config.yaml
bottleneck: "vq"
init: "kaiming_normal"
eps: 1e-08
epochs: 3.6
Rows from block 2 of the encoder of a small image VQ-VAE, named by matrix and row number. Rows with one number belong to one neuron. Each number is 500 + 50 x the weight over its row's rms, rounded and kept within 0 to 999. All counts start at 0. Numbers have three digits each.
After each neuron's rows are labels from the 100 images, of 14976, where the neuron reaches its largest size: "peak on" is the class under the peak; "responds to" is what is common among them. Only what is clearly more common there than usual is listed. The data: Sentinel-2 satellite tiles (TerraMesh).
# gate: MLP gate (encoder.blocks.2.mlp.gate.weight, 480x160), inputs 80-159
# fc1: MLP up (encoder.blocks.2.mlp.fc1.weight, 480x160), inputs 80-159
# fc2: MLP down (encoder.blocks.2.mlp.fc2.weight, 160x480, transposed), outputs 80-159

gate.288:484539479547479506465502541364513393460499427380505490499495537629474517475519487471562489513560485599439553539485485582448459573479517486589501450545497499510582494469661502569474475481403444532493454509447463498474531560545496505559554539
fc1.288:518419464472411528379527457493465410498517527347526493594549513508496584448533532474542552619545498452470580475547503506426507486461503507511485471499605540444549514461614532491537517393446448485440428554505497513463539546529444537495410656
fc2.288:583537531498339501453551390561465544525498612475529557571486583533537577553395463459541503584485492480498541419536510570455596503437439476476500430518543439489501574429424600486525504504595526417474471558568518489525588438459450502452503509
peak on: clouds; snow or ice
responds to: clouds; snow or ice

gate.461:522495495494468443582491417605544469448489506472452518481520583509489479513515527504576469525560563524500443443590466511483495396573514580597436446534570444486484501448550496441452454405476439497447398473522426412436428483496530482615532531
fc1.461:511584503442546519525528487402450415487514504600477528506428472514516554533475460522481492567501469499602350510541573468540486416452488497436477488495492465543552520603404449456465528494490534484430529562535507516539582489556512531554505454
fc2.461:523499513488508469450569517461458468610487442544502569546509530622520521506479406542427435510473476575501542472552507472522524521376440544453486460436436443545488478485498425535540571560535481364454474415531534560545491544534622491394505422
peak on: clouds
responds to: clouds

gate.127:507464470490501498586510535486428627508565471504486464543523568550421464446556504486506548468523483513563518524501489503614536466491477481472500510430536470515494480551511468607410476538503578559523514384418507495492602532512555519567447470
fc1.127:512436478410522466594613515530447454430561471480600464505545492535467583576471448520476438528481508509554497493432435569489503409533427539486463477483553488483446463577432448546431473547625516496491553471473528570521558480477561543439439479
fc2.127:483499575476574513507562490485514584551486451566463456512524505496536538493513557541558517528475501519474530464530469554504436456531459540465457504491549461523504490521489663473459469528496516505438612675540450392519506504524509477505547507
peak on: water
responds to: snow or ice; main land cover: snow or ice; main land cover: water

gate.448:485454553504475476546601487534543457374614525514536495473456518497556468433544577540483490420498495434579522430557500508467465386504543492616453542493534509561441449475513471499492563473472494395549595555521623525453550474496541461521530522
fc1.448:534415511515487464561536480428501531410459543525374536548434489504510583497483527455560547453498532510449523529448539457480506411393554416584500391494430504461507472478459526543429530535496553496434566538432428554579510432541413535441481431
fc2.448:491483466443537514436461557493563559421501467513512577546566533562438462526454450444441513522465518452459426488478507490465695412529527566631471473509529571561448527387510491483477436558561446462458525525569555309454494483499478469437546434
peak on: clouds
responds to: clouds

gate.268:495554497506489536458581431516492445479501392474436420412565554627541531494537496501527421488580449499484503430521412531407478440570531485492552519464539501432517561520506518517556468404565424416573431472554524515474491481662455521466522503
fc1.268:546512490419484509471535575418560488552529440415510560445533524589522560533499462535536483501533473540435540460539501537411516526497474507513602513474510558551527526460502542515542455540573432447518522501530583501377454427558409547461513535
fc2.268:374493479486552506440553518540490410433519548521558496436543463460503472549511472482473573421419482479554441511519485424447539556486514495554443478507476483537481565404494752567403487559473429479494457676490432496516507496500537458491545502
peak on: clouds
responds to: clouds

gate.195:467442465522488454470498508478486489564502461432535464502511528571527529481506619487517476628564525525466533515525474482517456548562453478580492414502557437477540476434494516576460534514483426581591571460453490493482508517510433573431479537
fc1.195:508489533555425567511496528488499419484497423459487525482476565601459524439487466430591521440520500558480516518520583540489399707376439512458522515493516483424480485402588476549470494454563480465428456494457523527436503521505504579516566499
fc2.195:515519517491509413501567485525499442519501471514471495533464521476506500562529545560488551408510485575395526469412442499460553430592561491471495564487468458562464517541480583442532560428512553547578517557413551458395552409536561471490423538
peak on: water
responds to: water; clouds; main land cover: trees; main land cover: water

gate.186:552494609549516416496495440550529469467505455540482544413593556460494469494555428577508530578466466429493519509493501500360495477557533432455467552504543550490395582437635504533526464438572505538525442500517509454554481598527497537440470534
fc1.186:517546503464626453484413519479448604502449509518427541498471453453442642453495420484467473527490513449443499438484517483490535503526515566370515534497486529498452431496565510490525405489538493514562452473489518568438505554498540580459460528
fc2.186:484505469514504468473565406454480480501558493457421484485508488448486447424403522484537578528449477530418450486465503493506553548528552475551479508456501484508564519480487574381487535472523451493456574572562604460487483553567536490510534532
peak on: crops
responds to: crops; main land cover: crops

gate.477:428497497606474452591535513499448432505443466499491531449490554531594574554517601477516476455590516542468569473482484523449467652479439529599562474444530536486511455453571509472503543456519432495492476518500510433527398474527492509534553558
fc1.477:429468593525394500529366446488528575504515405479467546487425507532504486382390452473577563549569479483422497531515470448518477583471480521501489423515491507407486481476610529407587477470436477590454545493461535471543488558422531535540498531
fc2.477:529490526476475500565440467510540497536539414519513478485412472468503563443502468506546486537565454415527472471513461516590338460475487512501451517465519521545496468695531366435533515454497562602503528515431476603515472545448510518582459496
peak on: clouds
responds to: snow or ice; clouds

gate.334:521539477425572476467588510530465491444495503574487502518426506594486415468524562528431456542454469485457522455480489554515542504454575485479514547459507510569539555499472508494511553542421421423568531501578554533542521430531499429449418503
fc1.334:468556551484512533426545601472489345540507539498523515510497487520420423567501513370447496445485432536507548439410435456474488547491438463444569390488539519538498510515470519466480577554594508529500468407518412519498490475570443488537533522
fc2.334:558530447565568482523532454526496490554497598511439539495474512523447424486583488515560546427480474535479494460566484499498558441510538502450463592449511449421648551480498591499573542528511395529545516540476560508474485461422534525409542444
peak on: snow or ice; clouds
responds to: snow or ice; clouds; main land cover: snow or ice

gate.271:508523465538495496509528552513535496464424484461474493530520576592477547518502563463445460510553494407592422473481543545461505474483513569403501571505461490564618528573480440470472504530449582435518523537547546470416481355520506428487472492
fc1.271:484581533507521465429569482444448469529440549609467461491537460489531482575501505666423475581473597475522504482457557495427532372512522428471449550506438485526451463572470597457569474564511533470514517532558471510497471460558452530408396543
fc2.271:498538556516446469449503513535467537535512521488583572607504472542480541557506500539491459592481515554484472426518532451434522519559456479488574528439452533493504466572504179510520493483506491503468442275466517599544478456422478485423510467
peak on: crops
responds to: crops; built area; main land cover: crops

gate.180:592599505513562451540530472424534524435574432581596439480562473464548485482502530501413555373466524519487511409460407519422420359545462565513365453481480453546494509539467501532501503537484485476542424461505507488553484528503411460503551486
fc1.180:425435615502503593493531407511498465531523464521438565567422514467519499533413517440585481451551561479510460567509503551568444614485539414479579517449495568449585480502458530499474525502526479462488594444432514489463461458426547460480497503
fc2.180:538486473497533549587457540467581502539517458506549457552536491544513463481495513462412472506422515550564496440490526433542627526507503539516424468456472599552438475461571407541404542524468487434473485355501507510557393525546542588520562454
peak on: crops
responds to: crops; bare ground; main land cover: crops

gate.337:503456473520433525480534476491492407565515346454482497558535487548481458477514493571499616417514433495412476510534456464459438565588483576553415427548563470421464487437566441551441453399491449480471481508522483441494462578515428541475578477
fc1.337:492546436477486516500389456491508475550527361527510422579500468442412433498490474537470501448417467484541521490497451532473536517553468584556406400595571521415485476486551448510454530519461553496414456522541459529497469567579508538525611502
fc2.337:462495555540493442445499462542405520481444582564500479428434574509505527472467495471577439481487531426483577529496569495479408487507489473526573601513481406423519523594430499467591514561569415473447515649529408481502581447452476484509469504
peak on: clouds; snow or ice
responds to: snow or ice; clouds

gate.296:435514418539569473513555519584575561495428463477479539502491421485555554461460512503471478428530478556518514531499527518480440555497451478625484510481417500505470532477447486531522600567580457569501514460481391471469513495440484644531515399
fc1.296:499502519588506503494473529563582581510530501502465501497559551450583521460483467508490544526460520405437564563589515419431546507494505446565516572466548628541425453445555556431432468427386497496536467461506503400440490494553462476535529496
fc2.296:421571481482535517445548506551537486430523462474495521488524496529478551479444416474510525585483500520444423491502486538516683546451507496498460471533532532504442472393532671531494433508553558543541398559515504429507537518450475445517507486
peak on: clouds
responds to: clouds

gate.333:461427420380450525523532406544468480432490426495556495478500554551537550526423587515525522493493512481506493520429540430563474607563534452576440550443454529473571500504436370523426489521580461520381563507446409463498470516432446519482599526
fc1.333:463440481481493543471491516491557455496484515480471510450487445448541518484416508419471581482565451474410553635550565460464494517500506478587541456508438545418503468332614528485525455463540407551536451501435593449542490536539513523552522545
fc2.333:441550490489470505565390450514511482525516528488556472465507454513501535543387467461433476558477545494500488562549545484489691562469502465525564474518498596497460513434502457545471545511500547467520406322513543504508482511457462542535474577
peak on: snow or ice
responds to: snow or ice; main land cover: snow or ice

gate.151:576555419435559492451510504534478414453485494395428467583451440540449498509594489503465471491420533514488407506431504499549536521449572526461531527556566544506527497504537408512494512651517543457571452465503493520456527520401527477495492511
fc1.151:550515422499511484431432495495561487492516423452504539562480512502444507376497496493507509495496495410472439491486404495487511552610472547544500504505459530489469519467619519506435458377477533424467493575543460451480409511469406576513472560
fc2.151:448476493501478504529428503523473459535479434495540561555541546490497486456510528532544452591589471514536459440569499529551547546524386462422512460487422485561527498601541265569502458478483635431415485379410519586547608571454465488447460540
peak on: water
responds to: snow or ice; clouds; main land cover: water

gate.11:516523460532474448490538565455408559471493556499516522501504509441470485517507468444570491524612481514477502557472581524529522621492507446495558502425508483415533437379497465466482462469518472533567496571535361502416447480451493568524530489
fc1.11:478543528482458555454454452479523528421488441479553541479480579478490576486513518488526455417448582447470476474478512498488461571439444634516464327547497549441541477492528477635538574519490467544483497505464511497486540561534513571468534531
fc2.11:466463525469520553577572453553539514458506515559504586418421508446530537538557610497527471416470498438450474495516480448468443521605421532522418424500455575561568441601441428519530447506539498472409454504487542555527478461591511517530480505
peak on: crops
responds to: crops; main land cover: rangeland; main land cover: crops

gate.19:477541487518422533407457528499473491473497420340515576473481505599426533421494518482540466537556433531474522417496484519482521622537464483593500460532501484437559501428649503563556532483464469498521487506519517478496486541469540528537588530
fc1.19:491469516517362509459514483482494470483559454362455533499503451551408569460450506510573509534542514563457534462465546496476449580494451547605505419587490549488575484414619505595487495494502429536472529550483486502472470533458528526534539560
fc2.19:557504508506399456454537431586463575535457565474550586506523594521498527536399521486572483564515533464439518415554496507490560535465433523446398422512493470492525549420439568582555517497578469421418520498650477495606615447481404545419510512
peak on: clouds; snow or ice
responds to: snow or ice; clouds

gate.120:494469589509516469509431432509519495487481481563481478574417556479506434497484549536450555479571518539547420505491528506519467469479520505453434563561539512549631498558471516432407461366492476509521483521525453552523362505493479494589465491
fc1.120:443590432566442567448492573544453544534464571463403419502553535525447485460521511523525464447532549450488481443474534504432570553432493492507555505621480516479506448489593494568492494550431472433475527514546463493528499452514509500392489464
fc2.120:522584507542449422556493501455467507540476468489525442499463480471557602584424537536491466555523490484523485467548481496447586549560415503469577513514511474485437413551531363539505451481516568507564410360515571587536491444472412495538429563
peak on: snow or ice
responds to: snow or ice; main land cover: snow or ice

gate.386:547432551587518526552518417439483519518510422382515562473489538552550546464452473486565586437556497484456548538562497510458425615393377510491519428479484584500485467376534512573478513465534414589483497445447533494526507492546462552515486489
fc1.386:471567465452517460481470526576444506448466545603503416523499476468456492540564453535412420534511501429518503482435523522532558359561582459483495551457498501491532565588485495434539471499487572490520432548540495499505513496417499409521454518
fc2.386:427449527539477507495433483548438537461525490522555514527532517516538498431493465450432529495498461591530514514589543526491492436482416453522514523474483507511488469570522154491545496502482581435528429350472473540520492550509500457400479448
peak on: water
responds to: water; main land cover: water; clouds

gate.378:530478548620484542501422493479495520520453421377552523478406559597437575598498584556510530461521602508496528456516516544547574545524458473558460519533489500489431505497488512544452561440529584493535509494614490472539504412423528518540521544
fc1.378:517556439464418426499490474499551453438501512517530455530507436447570463410514468565455530605444529512505495515491504470552574488398579486376526560554487499536574537528505482476574476523533502546562379480496446584461498485519636470457405430
fc2.378:470523487510358470425576446514527519498625397527474557642438513512501486456445577563495483452550499553359583602505509558496450456541551513546541539460474432524493574511420455465529495482543505456476572527503438511545493439579571533446457437
peak on: crops
responds to: crops; built area; main land cover: crops

gate.403:681412529528439516552525562485416567438513493517481473446531492532482476478463502418451506532404548510504451500519554525490652481438605498452430542500478537567475504483445532467468481563458533506553498454541499497561472492437462465506423514
fc1.403:530500487443523430495508505547519496492442578557516440484503560454464524533606542537403445519491562507540474416492473461488566393472553529421426517511570470559490471625452477511497470557511536459519458526616470520548450534474555472483383366
fc2.403:534486476490436472406550461523473549477459573462461465527459600521479516486507505522463588500553536526388526476436527513451454501564529503513504499446546462519514476440445582498553459499532471473514547659553396416520518505496487477427471426
peak on: snow or ice
responds to: snow or ice; main land cover: snow or ice

gate.80:515505508458552535515453552419475537557520545533426496498522462504510526458471542491368516493489500488449528604553573496503595515613447467468484603484487445510328569399492571441512460527494546449505627554412526485510481490615425516484465471
fc1.80:562486503523561446486517474528520510447436474508540546428477569525492507556455539509559435486487452481508394421430356569496374522425482463491403396524435552560512454537529415552518574530496538553494497452457477524464466474518539504532508444
fc2.80:452493447526507409475485488492533501478480440452529517521517439467468504480424480474425461545442479521488441549469530531473733550447482484539482444465436617490472503411579401506509524504527492502487480209447489492495467509524489512478480469
peak on: crops
responds to: crops; main land cover: crops

gate.396:510528493466515506566542579513513438460475580504448418525458467496505517499540454435437444529497455540548476593592522449573493565499546546434425451454476461494524548463473425492534472504568501444511515522544408524392488501531552480587496419
fc1.396:498519561490530539528565513467509517527564576578497437448448389515514489442435532508503476507505509506434523579605585471519509546509505493437506462435537481548490533392499486509469466481605455448456526486457495507485607458537518528536430480
fc2.396:527453454440564482416478464472561509514490536551470541464515472511462571463489522437503497428437438563364486534446489491515576518459512472527489499476424495530583500359544656489480510513537387493526465515464480450471589492542518483459445526
peak on: clouds
responds to: clouds

gate.174:621444554479628432543566494535435556509528505526490569518516536515478556575549549461484413458423473543552424535445477535507497459475442564478405502523523475513467483534497357540392558608583552489534517471557557532567495513536492537487481489
fc1.174:461444538514513504400504579420487494540432508468555578434492497460538522467496568430512509595511463425513442519483393550437570487506509580536549501479495538483399508554518558522519473541495482435434571523639516481506411544497405525394435524
fc2.174:512486512578462512501519556510420481514500594451579496516503576498515473576474528519473479509541559531560448505529470483513506533490393471527506519542484463527491568534447172488511507445492508427503478402460492613548529477402459547453500497
peak on: snow or ice
responds to: snow or ice; main land cover: snow or ice

gate.8:581513466559494444472506529507479531490489571626474482509484455493507630500468458524427439555554528475501492523555559533432547394428563460518472511514483468575503585546371553483572484572507555519507527527546458464528548498466415525437446558
fc1.8:413525495467511576526476474528542536525513459434527465495502597486518365459469521549525591407491476537497592525478458477477443654497449521520534459540525480465490459434633440581465553414467446462448474503507517526530419533539509476533584469
fc2.8:491511540529464491499443518516537568439603512519446563511494447532467565560417513510509495550535516491461504496535434451513534465497445516535467496522443580499496579585489286483503492564477543497461508328478560531425610469473473482406491502
peak on: clouds
responds to: clouds

gate.404:501505496559406471481414486488518464526523443477478551471610538518550599423467535504549540498544512553472578513472501483413477539518545556461532513527582588459427433527605501579457507427418476451524505445478556529418387511477504474483557514
fc1.404:556490413488576527480495556559524540520421515509481464571493493492506555606435414476463523554543475438450518615526493572562513460449538536607521486481410481554432515466422539498575410604532481480574580492531419426537549437449485516455447502
fc2.404:537473499563411536532475527453527540430571530520581584631444516530556545518433523471452592607486474543452464489543496577502628447450509524512488474542499596549426419429596446528555496437526543501516451402466568430516467502422472509515464555
peak on: clouds
responds to: clouds

gate.335:453564539470481444470539551458554485441465507516430512591477379505487432480444450632453452584441369550520481594554531524508370467445419495470541583474521468507486528532471457455578410363476521561549438494507440506529522546477551485467503501
fc1.335:474463551443553484509505516387466497520488496501510512436542420486468532494533468523477532526479440527433492542429558506520426506478397481454521481444521437590485511552592472467460364414500491539499513435513452499552405535478467514482534458
fc2.335:544501465550575468510465475479525479440586566533460430439508527500503383517494470433458498431549516432467534538465445498491510540512573487478482483522526483477575502426458746512529493556541498566477568665560491396447547473545519487474434496
peak on: crops
responds to: crops; main land cover: crops

gate.416:505535452452474519510579481443526428526495396446468532541469562544494604491515404514484503495482448564513496404417514564618479523398519532488436464471513463515527483554497430525517445570574539453454502493509461531511515536448522499578534523
fc1.416:483603502530587463559464532507471497450495595597552386457451459443413477628488486558470463459510413541530577511423590581491484462473465419477496550560416469514458516574417518524493496485496448563526504451499456465461514467596516429457551483
fc2.416:510486522511591495535597566522577514544532469524546483549429575457556465539526503536518523411448454517471550568451514494493394486500533455533500567440469442453407482630457410420515510475513486471542477533521465486492429427558521487558555389
peak on: water
responds to: water; clouds; main land cover: water

gate.345:516489485558420532425511487486556478468494518396589495495502510511434515527494509483575409511491513552458504444542441524533455594522467492614433493622464521423599472471626454565467567575533428502531541501513532607470430495506545519459534522
fc1.345:548432546502574498591453488525513444507410434639424504510544495502564496393534527521428588482514445433551499476461514464478580365542541520444546573432584424584526546548466463443510468448451562525521431477489447442517539530501573488508459507
fc2.345:509504455543581522563466545479491444514469474519437394460532447537524488452500496547358542396485482526390536568378553493495427455546570512526548601454497492511455489520495608498454481534418478602656505537451541519438386587501533467496493469
peak on: snow or ice
responds to: snow or ice; main land cover: snow or ice

gate.395:505466588513440412536467543553524531528487431375569477507535574594490457452501519520544548539499506505461497496468404497464508532564432477612427528455577477441513456480580409557580533528465482518535480496516528509457375556410548500479557553
fc1.395:503517400429495492422464471518561514445613452495529474489489435589438517525449466480541433541521536495438556603477505544468460572522473454609394439548498537467594495493503514555481504479542438521459497478500527502503571493481511505439528519
fc2.395:517475466490528544526460461475557488477556470547501535431528524433475415473513448484527512528500508467575509517512437545531446451484528529485479460469483420456559451460500834479492483511479453505471519724543550448471463486509572531488525486
peak on: snow or ice
responds to: snow or ice; main land cover: snow or ice

gate.32:588529499528459452533538484471599524565532551574540442474549489457472449472567494497385523454386400459519484540460463496466570420471520494505505460493487480585463489576474526442511439464516538481499437483546505484509508522563552419547385495
fc1.32:455473552445402531435436524519531513606522530529427486519510474534478445462481502442508451581585503526415493506493476523518549502477493463556555605454492500502485440458399526465439440517404402443530545484532545500427491434577470496399474453
fc2.32:569532499524621511572457483426463438462483462559529573489572495576560475502480562420446488493410513444621608459569476433478444516525459522544458462536571576479502512557567561555494500522476489503467550534597434508538409533564493440505568565
peak on: snow or ice
responds to: snow or ice; main land cover: snow or ice

gate.324:491483526529499531483527504503573423448496393389508550586459503559444451447419514451581515528515529541427487483390490501539472592511497590582479482552520470435463523540629461506474531571536585436481478465510555475509502519527445573467549535
fc1.324:470439494513458503540459572499561520463507459488491544496488509531508523518526489528583469453508544579475488494456469441473435587485477493478461524552517475489642448503498451586563522546393466508484613475512446557469436480445578516495649459
fc2.324:523406497522545552527489533403575477455526447503470500486511531467511467496525513444476504462543458473536530553411511468484349448527602562536443480485569512501479427561515746439501480596480521473427509628573521426482453502572480530578517489
peak on: snow or ice; clouds
responds to: snow or ice; main land cover: snow or ice; clouds

gate.418:478485500514496544505505519544542491484479426343464543555490597587499544505479460482638573502513446528446480517499501545496386627471402468591509443450502514477550461484614453553533487480527496543500491502524473475524532523477498512531608476
fc1.418:436492514497458481507468490442546466558541482426493530537479515545478427522363470474593438415537466470486489527439550449563498639563414465484459451545548518482556454413629488545493551495433410621460517476450405410540494505551477552533587561
fc2.418:524550522504489488490445471485577500510553461487466437526466460500552569482501440529532501507568442405566511501533491502557265531421564450477495496503602489526575459655596536528481512495486525612596518490534498546523467579479527510579497547
peak on: clouds; snow or ice
responds to: clouds; snow or ice; main land cover: snow or ice

gate.234:547537474458592466506534520457466502493498585600491425446464472433494485567484512495359569518449476461530521504485504513514501373447547498389475543424546507568463513562389491453546459451527569495534445506499521483518540423497500481502392551
fc1.234:436407481481505490564427515597556548570595445508446442487550574503525413512518554411494523486559517586499438531539455491506549503557500566502649544482545479469480459467538468412441513554339517413540582409465473504477465526534522553465504439
fc2.234:545545544534502553522495490499489588509493473483526589588458495543514519521475559486494486633449497450541537428535553456536537528433419526469455397514512638499537583525542284605525477472525532427436514353608536459564588447524490574498587505
peak on: crops
responds to: crops; main land cover: crops

gate.367:522493387541496493476539540495561486488450556408460519433497475559412610531509496467568453569502468540474507457476466601476476528501411529539469504551487487452530512446575414558441521513583497569531481434587434501389402500509527475459513538
fc1.367:518457535428484579440418528558587500491483531515471473517519446435388430418463473461488632490537530490510530475556530527556521462462625486606522592527512479534432507451490392413483562500412462575522525432546558408433549573572524498550477533
fc2.367:488504464524511506465449470479558482475422550550453511452531462510369468441466502510506557446449470510502546509470473547516542501463583480550518501542502454484439521395514841503486482540503484612601524617463477395473456523568525496517496508
peak on: snow or ice; clouds
responds to: snow or ice; main land cover: snow or ice; clouds

gate.175:481471514535475494462444388512473481450597543454486414474395459492439520433470536518475510521483522418476433537548574515423533426523497432593546456623552520472490451510450591543505500410458477529527469529571519440481481578510549482476426549
fc1.175:447470507526445500518481523506531428522516408346564612549516449572508567433491528447641576527514470571441490502513523511468416633494419586604402478481496536466517468395577491512585506445514435520460495563472441506507508538521496520554591537
fc2.175:618591508465442522449554409600453559581487540501485611486507567485423514536440473497506505527512563406433523442494515465519515508527449526419501562475518385513505560441456575571519603522579513472509500489538484569515603477428521553412580509
peak on: water
responds to: snow or ice; main land cover: snow or ice; main land cover: water; flooded vegetation

gate.336:512431589429517469520482492467539437479549397479542524480459498544492509379524533460488498526414578491588505525540474535491549507448425611451490601460436535537522496553552440575582460507461502454567590454435470550458516522512511470540472585
fc1.336:578556597508533473480425466522437562493479523578450495560497489470551507615518445549443613542478499518503586488527549498446642541584551473444479474541492474546432502499503548485529440489475535491592423444495463495531471505566438535502484539
fc2.336:554498530534511506580509573528445475563458524558552465470517577547513483532479491476545411481542502535493491423451465503511290497503494463486428603505504438544519521661447316471487536455476523479509519546504484616500516450506561492540486493
peak on: snow or ice
responds to: snow or ice; main land cover: snow or ice

gate.57:561540484488542508500605563609493388597524576582464478489511575540464531494495474488465480492547503402512420452547447525473453526493501483491549509431626490521441531419440481518404551571481412515509460517490528479445509493481509480539482465
fc1.57:565492493469525499430567582471482508469467509570491605374474551546450481581493496471500449491530526544529569470537560463494474540563473525457425455448499486483497440462476495555481557547506459526406487500393507509412587423533491364555450517
fc2.57:380473451464600477500591495505526529476539476517470503497510568569499444493512513492498529421523480468495447477442487532437581499514530398622486509480491476561476563393502656466500443547531460530536582639536484485410508517591522443545460392
peak on: clouds
responds to: clouds

gate.21:476582580474429535423493523519481489470508465464577571427532531549484453481466488483465524434519494504491582450556418551474485470412464432591496472552497476499486453449461527586503552520496482543551508530503486587520538557580456509491563531
fc1.21:438524497395508509516514551436436466557549534545513492454490458475451422495431568506511500441555519474480529497504380495519425533487494502524498446502521439535467364520536489520506474403499386508462548494474469516527466463540508477479541490
fc2.21:550457565499468536557463503451530514599456544552583533563403433552485577534529539465453571521554464459509460443505457523583435506583501491510505598488549501462503398541510528534507545616470494508470461478505478521411521479463478492438490597
peak on: snow or ice; clouds
responds to: snow or ice; clouds; main land cover: snow or ice

gate.41:462452423498504441389554529487515398487490498531540510409508544519500453535631537539531530520504468458525538525485547531467616480528543539398489462462447525483578603527489498494548535528506557486545579536555400532436601546474489586500453561
fc1.41:455443490524508496430540534525572471467518507601457575387442537564384508536540523613575383534510502467520557509488451538538484477521499467504496465492510453421493511526456536530520523516502529510573508476506402496403500486509495511596534449
fc2.41:500480517515522487537632569492474494499424617501500497498527480495457479502494581444535453401601525466542517400381379541494423476554491394504441536469462419535560466442479638431538471474513459498444562603444469513472501550564430438478513504
peak on: clouds
responds to: clouds; main land cover: trees

gate.135:517621464552559537456485503516564508401508424451500487482533501495464496438556503623546477437495472483562481539499453459526537485499511527602460416503441476459486566473628437477686536485533527509614517572578496495472520619549418463489533469
fc1.135:495371539506399519521511480478458500523568489453443568577448471532465530455507528400495514492478539493467460529523478476501418666475461447532515495511455526443571414455519445577472543476467475606495514522423452471467474553460518554479551542
fc2.135:531519506431571496473423559455457478516505433529580563557487537526587507549466531506406472508493456503549593467585499447504507484514490545473439473442526575499476401499590381545547479565475550483499472443643489489563416506543495586414516531
peak on: snow or ice; clouds
responds to: snow or ice; main land cover: snow or ice